{"arch": "gmlp", "model": "audio embedding model", "train_examples": 15625, "hop_length": 160, "input": "log_mel", "spec_augment": true, "embedding_dim": 64, "subsampling": 4, "width": 320, "residual_init": "none", "lr": 0.00086, "eps": 1e-10, "batch_size": 256, "final_lr_fraction": 0.01}
Rows from block 2, named by matrix and row number. Each number is 500 + 40 x the weight over its row's rms, rounded and kept within 0 to 999. All counts start at 0. Numbers have three digits each.
# v: gMLP up (gate half) (model.blocks.2.mixer.v.weight, 416x320), inputs 214-319
v.0:506509511503542527463409553601495411477556592568458528481496512489500435473520524566520521445541426487496433539541467518463480517530466482537517466506518521481459481468547498520487484554507489501454469509424535480501563476428494514482519430508531531500465516550512508473458558583523512490473508407426496552524469544461
v.1:510511561517469506469490482482482435427512549404539548525578515477479486456513524522478494551487507528518445549529429456473547471517492482610530451493539519471506465498524475484520569457467433546455511512421499545523461516474583520481496432480440509527476555419477513495509462523562512456487550467475519544478444521446
v.2:459516526537516467485463492503549449473483559411516485469491521496462466520496442546472567492501463474438479491420402491467513474515472539549570532481491431481544555529591472577498532512471510533466554487483498419492458521451458499477485480503488520474506530465543486548478427510579516531501466566487519468536490582477
v.3:487493460425595497587497476461518463519503540475483469490463475435582477536531502520564549470468552486529518506467493532540466464508437558511583468506446575441478527510447441432474468488519469453489492454523516462513488611510608470497486502497465453515493508503483525500530464501465530435468462488480454464394477486467
v.4:505523525561467514476511568494502530523439460484521474524570616461492567495468497426487495515464467517536560487549499513517419507525529428483503501534483486427469517511536555478449523468520492499487458463494497506486519509540535450433492456544524469513449460530453492460468474552516480510548439520537467519458470476410
v.5:533488486491522431455550529484494501511503483518513489429531533407491456470449567402456469456516466518487507513565477485549442528532470483498450395505530506461527545504449559501501511460555438573446483466477523463545478475524544463517515451496493539546561427472511567475424507489552453483443549557525544528520486451485
v.6:608498456532462442524562549489502489523482492517480451416524550440501454451467543460488549514548437513564462508564491466465424545482523446477445437462535497499540533453460527479452527468472464528450418484461444506538544486532529467485475412482489537505579432480478533442397482528521505483475551539524550546510521494477
v.7:519467501590451453534533473488492549417498460474515494470533516474478471518491522484466539512513508572573501539468536495461505486577546527476456518545492422494568624485524491482546539534513540562437437540484499556577481503509472483511526530548492554555475477453546512528504520524448464501495508467484524427475523462479
v.8:530541469537465491510543569489499488470517469507480447520546528424509525478509545473500500459485481480540440486545472536510421576488502490487472412474563466519558524470506537460486580439501454560437457461490483485534518508597550456554525557542517522535533457537502544476457504517530470457486539523572487553535553460445
v.9:551506470507434472435483541485480495526492537520493559484502471487576469523484518466446619510472450569507479458573471530497488524545524460514520502491442525544493552541514562474501533535566476587502507496471456499554450457462460576475475499536523624507499460539497502488439568560483491508522481478531520455532473491465
v.10:526473586486496467442461474511505480515496584497528491551448443529462456440496493492461551504447438503435486554526449504473557501481493502518506467473569453469514486482403463509555562527508534482424604419508561472473476427509482565536504429489521573485475520486543478503495525565413567527486458511472503559498434426567
v.11:497569457511433462520574496498492500546477478522550451531503516450541567599463499453479531441495490527471513498492532518543475463518390440428464424427519539502545511482473536478445471419540442516493363495563457544515492489517472481471509491529521527500508441537518553491470478434478495466490460467546454492488456506552
v.12:450537501477505452466537509497604470463501518546567595417559538391529535458528523460474516525537480545563519528573519495460516517447450553543491438500555517478547559490479537530494492407527439556448474495447460467570448543544501529566478461453498524487532481475497518510463548480496509545476471554536578550516480537508
v.13:545533534502431492493507540451533527474516602504482531405459555493479489492523537510428485544508487473527507515543430541474525458490526526490447414438459502501475500520501491516505554466517469558430437475454488524498531441442569607509490427479439535467481542470453505444603522530462547506486489559451479558482537487498
v.14:482501528474499517557536464493475444496475566498577529413407507503458423452503504455445509530479466557410530514473463483408461539476537465481597435503452579499471553530520443462477488569561470533500479415494494527485479482567577522540511532442460523528525498452480509486530475455487532579428574553467525442457496461536
v.140:484508494527521462422474432464541524492493520557569482502460410446473415482540437441545469489452482424503540528500505549498507507515531501456409448431482488434453551495480435458538537489535469460491481424472473510463431495466562521536402493453502530483512446427479517531479437515485585474467502544511527516540420469530
v.141:489523554479512462514509565534521458477519489550570502444498509413469508470521548386481517493529479555516485460570454485467476534516477473514521490520500527500467518426455447492507546490546472522397405496447495514535472498541464488551549447529511465467529523446477523474477463491478461457483530530526534478518473527422
v.142:497507530499574497501462588510513445466525527560482625553523532503497588488535451546471515524480476525460433484528463437517570522601500554479543531543550484434514449518464422468530480491478494519499524538497456486512575488487487473516435469443475517468460575528522497561524513484496514501588497598540494512506462548485
v.143:479491553503448540513443495442506463462553507526510437439552498516492454552476488557524510554437523466537479516518465507459529575461455494467522499558512514470450477430447521470478555485468525501575554513438433496479449491483551471502441519458454470495530490406483478481533557455586517439424496513499547519487424467486
v.144:521537444458479480507452475529458492470527510518492447552462570516513445471472426424450478485560468421502450554519542551507484556494545483478529508491525465513601433522423505447530522482446543483498498511476566532538510488421482507424498517488407515550424443494480484515474508478475535469499411511479494488476412434497
v.145:502512479469474522469518493452498473432549535444539493491448514492485490461533518440539480490520453459492533425510535518421542456460565518549483390497501467475599436531470536487542520527507478478480482451412446529444466497510580599454531410537511450441461539501572472454517569427495510491486415582513493529518475468493
v.146:572461554537444427444445470542446518450534563554497471543461445488518526456477472443421500544532466482536481525462467459520530470586476534509505493496464446455518468497524516510467566519457528547516449480492492509453469462442462540415519530504494510506470523465551546503485529533468536544413497489485529418558493527472
v.147:512458510474525500461568601432504524528491518523500491531513480542510547513489457514547500576515456472534475542500511491508471548456528443519518552479514461568569510527469521571442463539524550462536452509527543523536492489486508549478551512515560468503476472551556489576559472594416600531532515541446463432510560534529
v.148:481527506450477521501546487368551529495504435402490468553498547466492516514435532458503437489513430486479462487537530534516497479470472492469502525516532497488576524532540571464511501493614547426446459509541489515499566457555521486549536555529520446552504442433534490437544456454505505506532461460583429443483571548524
v.149:509483526551456477485513461502471570540493454465498545440543448523540507491481532484509485526440445457519587454538489532469552526482511512551500456449504466507566487497548553469534498463587596523516449398455517523515484516492525518486519528538490533523434507471491511441549484518430453535549538421477467514553479509517
v.150:559551507536418464453502554442446535529562513450619450515466492566470498454500468503488485559551470382552423478533473455514543501490531501543531454487532484537588479520517452503515463512487544473527512537472497549497445445449454532413448484529505464491462536473528506458545530492450531519500456492526492467527484492548
v.151:492549497486542484500488538458512520482455554466554458562393478496473450561541461472494439523497430518472460439590455511520591480483518490529500469481503414425442446482498598587513494462502544484511530538481518486445506550405468527540421484496476479505498494455539460456553466549567502509484499523515531497504500431462
v.152:564475505548460472538502491506504494539495575503493460478463517525503470454508484564490534508467370459544435555489486525482480483513524507541552465531536500497534513504418472549502528477464529546456488459500473516447535495444498523465526467537473563489508501420492451434509507520454556509498469502397484478554518459454
v.153:435412520460456494544559552551528490511568420474574513490474522497470522461502449514422499444478487539507552476522511498515501523477509501588469519551503541511514532567535495542400478549560505500436415545555457463547495476491465478541466500502484523511497484562524526511480500520532460456398540433543513506486539461484
v.154:531509463522476457486462537498541518514536529466566523596542514504537524431518566514443428537460442461527393473528488463496448455470554494497504479474525483477503491537441449564571448559460457469488504552468496495522531463407450475494478527463471439513458471491530501599521485452560485461460406575478487441561521542518
v.155:488505556541482420479529531475503476479496556418480575525458543561518612493474472428488495523483538523413458533521476460526460505480512577456549506406507475444536420464488470553515533565477482556466526535516532504524422511443494559485490506483543507488513452530551489431486553522407499549489421514452571470525553500557
v.156:461495487480540504484428525472571496491494511504477490513516519567581526476515543513549475443438474489498476532436510502528524538526588516481552562469506526561517478480536536541496513556501512484510486427491497506450514539530437592548458572494457463463476525486534530520444501499466456482516535486486470511530525514535
v.157:501559507492558496449536523515501477467537549571503516467491533470409498560523528485508487539499490485546488543498523466542484569522487541507495500486538446551504516515547455506534534490503528568504488505504553582495494529540457524522521492527531485499513515467471552487531479581493502546549538549558512517483505562444
v.158:482540464489468484476566570484486527477510495539455502440558561490499520474438590468491545521529471498513464502560530494539447457450511468509487533491502460473555565502448496513462520546481442514453460508426547511551526573537428538487575519507507536506534445496548543493509511531490468529482501521546496449500558493436
v.159:502488501510545532467617445477494466540513453552527509446514462459448493498502545446484432504507491532526458391544480511524480459543430463469491475489516511526572540540578536517511527448516461520496509526449449523483564396557499460537541536519505492513473411523581530476520485525524438435491504500506475528544504578483
v.160:476421495492505562484450496427563421488495498511501463481505562490521510484493518543480528475438463491598465536492503558571488539453443574467545472466448559454532506482530558477501511464493462431478470474500512464453521473482527489570477553495487527495526545516438417491541529467580444446474510539462501480477470491503
v.161:501482540476475459509466515398512454428555497523494428406442538423499507477502453425493448482525484444502440524442486458491440463555483450483520510524495491416526446491461440511587485469519492561490417472469559502508469468440485568470516473521473463476459498527501460419499472453430530497458420543493513577470498482444
v.162:543469452475448415545510422515453529475504484462509382474481504495559471487501482397471539511464495535549415568507442481473527493485457424502459488503545466437483527494497508464490517476489444524436447442397414460542491477457516528488491503520494498504560516559512497498484494484482499535445422485462522552486532507507
v.163:460495506456441517467562532460503550484454428503499516528516466487502463497435486498540501471575486436535487485580524531565538550479515509443477527482486481522498452513518539458419586494550508509419537514490469492574560495431483450525452547509505488587446521516527492485554455468546441438581478539598526521474504507502
v.164:474518485474440478514500492458475558534479523447564519539459477574524434441505443492488519502475556477440463506541497546419500537476538437544467485467542550506530485495472482544503515518450539509454440541479496466514575494473468463419513475521474520463483540507537454516558531495411474526481454451489453522468494423545
v.165:502546473551523587521471503491523481527512512550531470484477518480517442561551436525498501498486496483444543520504487498484481489551384546485465489527460502463412524453473473461589533447512448599552485457460439476534469454480457458519483466451521518458432516454468536509478538460512574482407490573498528536440454484529
v.166:599541448523456449484534526452453548520557454546467487461502527460463524497484489414414491403553431488472464477533506494521454525462531489437491453447537467481558496566452494467482561502493461521492467486477467491508512509502495505529507510493513512526462460508532493490533481557467457501549449535574506483442524473460
v.167:596464474566421536513544508471507531504551489527483475564492551475450556482508497464482444523521492494515389470523483505447482497445491497517434502469548508540561518509511466409498532448545517478418494535532460589519517492546480416512477510516552544544542476478499548475521502474487448447521464542537452563566566462474
v.168:515496516502501433492559491460546526493421502478534473518562462484465545512483466481435512460475433600531445541550499518489439416570538438506545499479505464557510517492491536541536516549516467497497485599452453546514523582478537479461545383496471532465452452509445543534589471516500465483546418469514549552545515462491
v.169:486464470467554556542505468519455503616493488595549485498418487566536450505513479531461549518540486479517486439466558513539514516480440471522526553480507552528471468520529493567474465567532527505489457391538546463460452496521465516569468524564535456527549510525501499551465481496419512509482519476442395450465518487512
v.170:491450561545488536458467512483537521429548563499468539520445457504495557546515482425488524505466460523470452527583496469464515540518535549529531467490446444467465476599442521468577513524479493446527561611481457522529487473448471481462476500491524535535528515510589517540492536537484523518423466559445539418515466587545
v.171:533425512525477557521424478452493476505565443513554464560463469513453471492512444473470483507456465495522545533493548453464616491531482508506475540513474514489491463476526467480491527444515511515553558530452516484466459530528466443490485522502507470495488525468451554522557539439511432427449551475513541532521467471512
v.172:503580523536517460502476572467531429471505541546516425479535548517415511447492479461436512465474429481469527511502480488426447442507422481512517481492488426467537541539447557574520489433478534577463530475445473546468473479490492526538432449517493508507461461481499528470452484498514471536448483536475537502414461474481
v.173:550529512504441466481497553477443485516508505581450470460504518451513489467507575424497535470577463532519477465537485527518443537463511456481467433497528480496542517476478531476501547462547471548449467460468464504450462487548538519515510463509512546514535459514420604480395513517461489494461472532577492522459467462484
v.174:474470502585428460534499524495502540452532487464497457456534490479531542525495469479476515504504517489543455548511453513465417534513544467443450578484516468512579479521502469514447495561484529527526459594555535529500519484397509395411553469489458526518458494515508478538487496590539555472524438561432509499542496469512
v.175:513494504524442457446490501453399534453488572531437459533490479581510471496492569444426501557513496483522518561571478483519532540575574509499523448545557520508518432525501483544555534456420514427560487534508520532495450478487488544477510455547458516486446515470551471527489480493470532492452367478496507530469485482499
v.176:482478524623556447468502588486530496473498587538496550548465516582501527460497466462439486556527482475534519556546460525547465551494511533505474488473476470529526499541430504566488493501506576556437553517526582522483525510480390480467533508499486494529460531515552488599514506605448527529510431522490486446529462600509
v.177:483499542521494475444484481493513465417578519515560495510473453479493515501536478440532504507528539449482507503615523492522589613520489510480527426484472517471447458556493539566514494518492528463490553493448499505481468521445498511512433481550486435515405573461544531564517553480533576532480419564499536529459512460542
v.178:536475448499394434552451480492491537508452459479524447502540553509535484514451495511456568494439487545531502548556535500452435456471550433484491459487559495466544551520456473453425493468458451523483430531511492487521505492500487470509523461540566533510493495520469490452517546486546483519452450483492492539473511435513
v.179:453504443482558393560432505493544473545546576531508488534514480551512494518553470438462520526505519463505522498498502492452562489497462483472520454552479521491485398536451556465528442545463466566476503464461564567457488521491470545462506425491527427466486553433473524496477453468475508534493462503447445452578464494509
v.180:533494533522522490484467442480496512474518512486520547511400507541528469492553548553485484525453443524489446603516452507540512522512471471488641456506484512516439530436496515464525454506588492495419488429464553441519516517450519522538525486467543477469463539535480470521491527531480518528514433565495499516498523496497
v.181:543496474570417463515521449542474449507433455497539473414529522464557504453424577522437558440522519543476453532541428496539463544496545490488491484427549460456536523520548461481511536512500457505405471465483501453564548557518574513461486442475552611477484486489470469426460570516529441462502556500504482558522564451471
v.182:466511481459497484593491469556539550522458505518575427507550522520540527465443514497501473409511555479553490491538549493464479545428546416486482508457503487474495469460488548459523523533497464453446477586480400457474495460536520464458479459457534568460569456510457494414509507517523455492430489465518502572512540518586
v.183:482489507500443463489492529475481527500501539536511461462477423537474535498538504493455438495574423509543416496498519494538576570477582502527485535496543435495506485536472461486508506501462535497503498545528555598450518430496477559469504517558535520560464547501553504466543501533488546462443468457437486463520466454522
v.184:512454458536501436509565533475513489502511487506458528459541571448474482470547496438513494480452477516401550462586499524507499568510495486533532463474550460480519538562488510457457514503567428559419450464438478459536502531530542460579502554528485494496486498513549515532448479567481472510510480572585496467482499536510
v.185:405423494516495526447480515455507518487447522498541528507464520464418495489502460431544505494462549499524509522556485492553499529525449500489549458506498531495474426471419480530484465425486495464536511499492502481451411530469504540449479452510452493502429505417552405499528507508502539518472454566467521476485440495563
v.186:489426499514523493443431557539593497447457457565531446468479449509483628501500535494534489462369541539480468519617522569499478473486514524492474544468500562578591589454512477493500547514480453430515510491492419428448544514504514498499538493447453571504455484546529461513533497550456492536516475517550534482495461521519
v.187:516573431537494493471551502517555516533508469479498468523502528511506492518459537486543558510469438538493475567476508505509516479461492395489461442507515465519485553471563540461438529495564474530424466513503452484503519453533550493520540477509490522527529405465498504501512535454434415482513476458545466493547497521423
v.188:553465458527424538495463467482490502479495458466497395482510541462552519476526482446524521480512462457572472565492493461511477503475500514517515520494508452445558440480506453438536494469458487524487470508558493503463500474473420501452513469532437518549489487485499489467516516519548495486482370476477518497526503509475
v.189:488498420504457546450445474501480486381512476547513459497516412492516508439511485469454507522506512526519434632466429510392511532515529506540525549498506500461477476517442541473559594489506515593522504534496502474527548484490521501466493465530494487475508499463501510524467494515544543533549489472472498459542486521388
v.190:466504542508435546479547534441496498481483456499514519503520546501481460528488475502506489391534484505479515434589508504473505528400457523512476499512471472495455527484465540453539544516576507490469504474441514497478416455492505508598515483559485563498533547523502516440523495431443571533447421599476532509524501521497
v.286:544549534497572505425509532440532409514615464477475477472498492616510485483557444535496455531439478530523439452490504485511485515455510522515455466465514510511439404493488517478466512517516495496548501507525473545454500424461507541502463490497466524523490550529520478449573491477496488493509538522488497462547485541590
v.287:534481464447545448449476523424500555431484505497411532613501485523451576449555424488481481448554515447474416507468455497475523513483526486495476508502507494559592470559539482560487489531505499504508471525501507470500528440449443467498528534481453504509408460476541500515467494546513490597491452468498473479532424474511
v.288:513547521486517456519457527602446483496527591508453535481525507473565484462442448525467490464478457560470460542486462462471529509502483511516500466493495483512557514474481463559517555487467517575462481491514503545509475502477486554494534471552496543494557543537406399407498467562504551501500466556464461465571497520423
v.289:517507487527527440510437465560468462525473459416448438530443470484572563500489499472463436456498480501508491489389481531499486467486530428513526455542515409505475429427539465551433476532503470470502498494541532499478476462530545497487530437470465498562522462484526441452461498517439596452487456440453501573415473458407
v.290:508547509530437482505432429511476438479545539486548501473578498473544463475524501467483550512468506528601503602533448498469562448562522480496507429487511480405486463420535509520530540484430552528536474470459494545529492481483557503457522461421451495488502535427450533497538488437544507494452489478556551490482440504531
v.291:538506468504525407412516564484541569409446502526548510547509522546519582522563472470471438541536513492454463479475486474564548594594493501492515473462513527576527493515480476586538545571516556556537530508526576516459486490563533462524514439487487564501467545548473465482510465559481465527542459480500430494468489512501
v.292:469470635531530529474422533491451504501525514527554574502559531516550568502543487492493429537499465493475488485531438406491564573549518478523545506558512532475570485486553476534534440516505527482548526520399526497474486487491386511473494565516426469510469473508542498491544485553528518499511442503492591499544527503536
v.293:562528437540471464476459518457479453483455505536491556469496476487468527517545384495489480545526514525459440521542420503529537593494453460457532447525533549491575517472551507581466516501541629521569490494510485475518562483480472489463567484547452485487480471530504490491431495526486482544475601469518530478522496596550
v.294:499549492500504477438584523453529457487530598529520448523510460557440553512516493527497462549496436481516530468432476457484529482504523533545507516482420459482553509475502474524495562498530488528522508510479537575502488450509506543481556512517482579483535486518461531528511493598568515489549528473471502540493568531467
v.382:456480577502457523484468460471416464436512498520485484480527573476538507507494515510451503581441517542545544531497503459474535478479525472497463458512554516424493487470484503444531480533427471480582491468460465545482525488469574430443462402496499500456417509467370541514484599500558527489437417478477493560511403518472
v.383:437547519480519499529565567478517495487463486519562519554439518510473532524545439586507407565519563482458496472435505488509536586575584449477542496509500513497496536469507510487482509461435514483532514532465578533525535539559499543562465462513478524507538455540466449567466531392492466457525471488535442477512481581532
v.384:507484483497536496506484462469488486421463488464552451529457489506543471506529498474519574528408496424533512522486431547460498489458562423489518473500512533498547418427532450528471503549469459463482490480481472563466511480503500548486507497469439522508509540512440512402542483471522506407519456462499470523513440481426
v.385:472496529499499483390523526439559568449522523440547526481516488453477529484546559454516540535493542524546521501524521534483460511521444528468465465537486576536483545517523453520474535485470492464371481476476466533506506511513521531507506442437468520519516433498502512514513547556528501491455465562556513559562520532523
v.386:505499599526489474466461447413502481477442531483557486493424505528509526492506484476496470425483549506540455430454412537506492547436537455504527447479499567569531454508535492484510565495490479506493424479504553475486541578543484490559444482462507512538483552467458380543441409556523450492523478477430563508493531523500
v.387:527564553497453545516529470526475474490492525482515512540511491523571530493488513525561527533521539499535471532557504491488550541494469473521455521496530552563504438404558529542513558515469530490476490506519531514504572536421539602498531457553494480503458539514540466483533493500417447522518501495550421527484433538553
v.388:493532417580423443522461463499507436472461619500601444498525522461574488420490514450537502487478519489487442455476549533480481424506546463469468441433585532518536460480490548507455523479471483557484450495495492495579526465531556551514445421554500515473520534517449486469498516505524505463430542500524590523508597477509
v.389:568517489447547556455534483557482499528500490488563487512435544490486498436457495409534546526487556464439566545536465507517593501517504488505479501542460520491470476562526494525461394546456491476489413551563547457462525510470500507468528471483450455450476462520554521520521446513520569465400487480480470509403480518509
v.390:452436518603547523535466482487477468450513517548467549600528503562465542462515549498521459487483531495443523541514466464502546487516400552473517489510473502456481439515450523425471464467491513482478480460461552458461391490471508484522487510455514443441466456376582498507488514509564504558478461496464474490503419415531
v.391:544418498492422463498425481479466520516503441536429503428492526506467508462510432556480495484405511474554497544487580478483501514457475461462518536543503498520531481463513420502516508533427483459489463557542416471470569453492497499475478474438549486451435544437487490501510505501543481528476475520452499495483447387553
v.392:469507581512523544518560557518487401486541473577490512497521473567426508492488441489517530515527550463470538464444539492587520490483540549497499584492473454481498496499524532475432520604554512519545479493518495459491432466523535465501499503566525469515561576570495453505492533565519499509419490550471487507489479499541
v.393:461464544505546484505442583496567552477394534475514452419512519543457528546434492470504541565542513491504485510474456553427508524489506479497467478416457490500567483489517490566511478539464516446536530502454544456532487445475511491553604442528537509465466510416542485522444422502503511502431485474419441526514567501470
v.394:467492521504524448479432535502499542463500435449451470536464498489565483532517458535499450487450532460462409474540524492484507553471567483505491499417499447536511506511460485454503449582469491462503518496515473522445547523500555480456519480478487527493472523459502511504516513518422477516478552561498505505535460539587
v.395:522469520512428571442520582449538433439481508585475487504526428542413520531538539472518567470619466558575483521583501524549511520456475515460422458509487482530523513534415516459543518459471434449519509480479446449429539512528479460461529497554505536490442492464520508483479542403469519484519412514533512525434488495435
v.396:502495570494454555500495504519540494542514540530496504455535441532504475532486469481525502470471455552465476472495415557418454463488528528486481509483407564419512508505551492466530469530484487458507522447491567509465465507452434494519521470481509544557505539479434619501476483415482577455464496495442445445531468414501
v.397:516477539456500580549528524503450509565498456553488463485472477520444520510522488449503496485614489457496541488482546445529508523545530502469524591499429443474449465541524520514436485524561542442569516504572551502471388492495469547546534499510463527536551470558540537541492499561392494504514537484521473486506483517504
v.398:557453476500480407468398501453442554483519552494506482493524471500515504486486497425445544542516425481539495424517455498504526527515554410498539567503514518434612511565489432482552555553468561504495581535507575549402423518500434465477504445490403481555456475486525503440522499529489550494458491512438516453525538528485
v.399:572541511521446479497413468499456567476518562504482451428533498511480505513524464485448516474508442502509431527489519535450501463469530481518551468518558477474506540516575447512499492480453537495437541525542535518513534487456466515525489501531522517477504479436540520427493485537488533533506459490476477485505496444549
v.400:450558507428514494557513564486523554565524452463493512512528509428504559507497472493505491454467532518439405487518456588558457486521453469447528442461551512506509553483555538467402451563570470482499491457498511477506516509486532440501517489579529492537438502440532537442531423557508483491538572475541505427526513478465
v.401:529487496487496415510445526543462493533487480537522453536476500446542465511476500419421528476471521473493456506495426458469440551538547501533506475494550497533498406508501523474417472470505463525462459444514431436455507448488429487495499428533501529502501529458433504476475503465486448475490463557517490456533460454461
v.402:518529518557416507524500521448520565515535443484562508562492507527442604471475531473498510559557523421508494492524532554527518532487553502519509481457568533505590496522530535459467460552556499575572454477500553492443437540529514495515440506559582483485459515484567522424502514506447496524447495500451448468540522512498
v.403:496441533549485517493566544401524473435506485522521475520528485560437546537524553540560485488508471444544539446549557540540510545363437539493472569558479482531396489490474525487461471524547560445518516504489454527487441459540543496478424545481473498478475582444542502550470535512531537548501561490457510490443459476509
v.404:510518492522529473500532519484574449503531502488502469490435459435555538538516522479486529424508472563565521478534497486493390499541489442522496427446556477425546477471555486441408506467487485494462463539442437515525476451526542432594519504519517565585536479509528529460504502473521467499532528486591525467519562526503
v.405:506513461496530507459546507440457501530476488484485508467547415401461464521506597455459463476482524517463454430446540438488487489526415463423484415405521502514486537484515486498550530442603470498434530457486484437484481490530522440575510547519519479540483383497512545537532468466521422498473544483528483507523542461543
v.406:492556482427515472486557569461527397542482476491572464442517495515516418496474490416512469498473522558491493499531530475462445500506526515461475417463507462516540546423502527476466536457568443527489484485468481478557515441482529536531549498474463551463549471513497538473419525532428449484477505596535474532464523466454
v.407:509494453466450444523552511567505505551547444496422481507518511521510522502473534496502513494436510602483499551570539517536461528486542491500438452512482481500539500460528506457478489515563436508502530497469538512521546477591497507495520497496472570510497475528488530509491587497477486397425431502529506607525541510475
v.408:476482522616504571499498478480479449472460467536487489502511478456473494459493527473599456427463508494492518528528523474554508512542444473442493480559515536412470550541439423428509529432554427484582545524471473449565431512530504468525510514490419543485526530465468457503506571444476538568476482582457544493523477481516
v.409:485539553510580458535430454479519488543528481501548558502490507472486483439550516481470493500498478504517444484512424505444499558483493517530563474512510513489437571481530517500571516456487448489576547507449520451549472460464512565486536417530433559489514451518497546503492525483547529548447492604452521526497498491417
v.410:492473534595578529506430418534490489511511624523545471522427413513493417479603534437498522481544518494416539490493517522485554537509497481472500461473510495458521460555537484485566496492522449557488428468521485450442453514465510560479454499453454493491463476489513508488452511490430520544473448519505504591501449456515
v.411:503516481474467545485498513448517462434468588558525523485506427554495507421563458508473502504451458511557548458500474432516548567481528430488462497482564470470470460541473537459557530513499441536457550501407454526565481453541513522468491464503466450478453539541475511503499553462486502545549528544467431565447466498547
v.412:553503550539443515465516465458460469473546499496568427481534493578435491524510563457576535450433533489440580546486411498469497499462482499485498424474494421492513404519480507471569497416519545523487509527515403518417498499525536498444448469467547560488467427484498591557444454571526530515549489503530478515545497449570
v.413:456486566483545464470495542512557465523500520500504544582482514475525532543553506572471477500449512490464515423432472508454475495479519503470443494492562453525516532485468466501563512484521437559450500530495484481578488501541509462507494472445464555481445540520489488541507513519497525510515419510520568509470516461483
v.414:519500500513468488492519534529492452465540452556477501432559515469590472519429559496483499479535495521501517463489569561539445512413458515451469407504469471529524551510551516431478523464477491552473526491459435486558524481532474574509450444498536560530523480485452527470448510512555464542426551514506494489490464438463
v.415:490509451511502547467411459473501479459586498510504466488462454530550494531525545479403462513507435416472415519514536477467487517457509482492529559491519488433463524510518499485517571507546559495516588467422568546469480555567515481531464462545452453462396543542471506432515523472503559447479439539485491469581437539470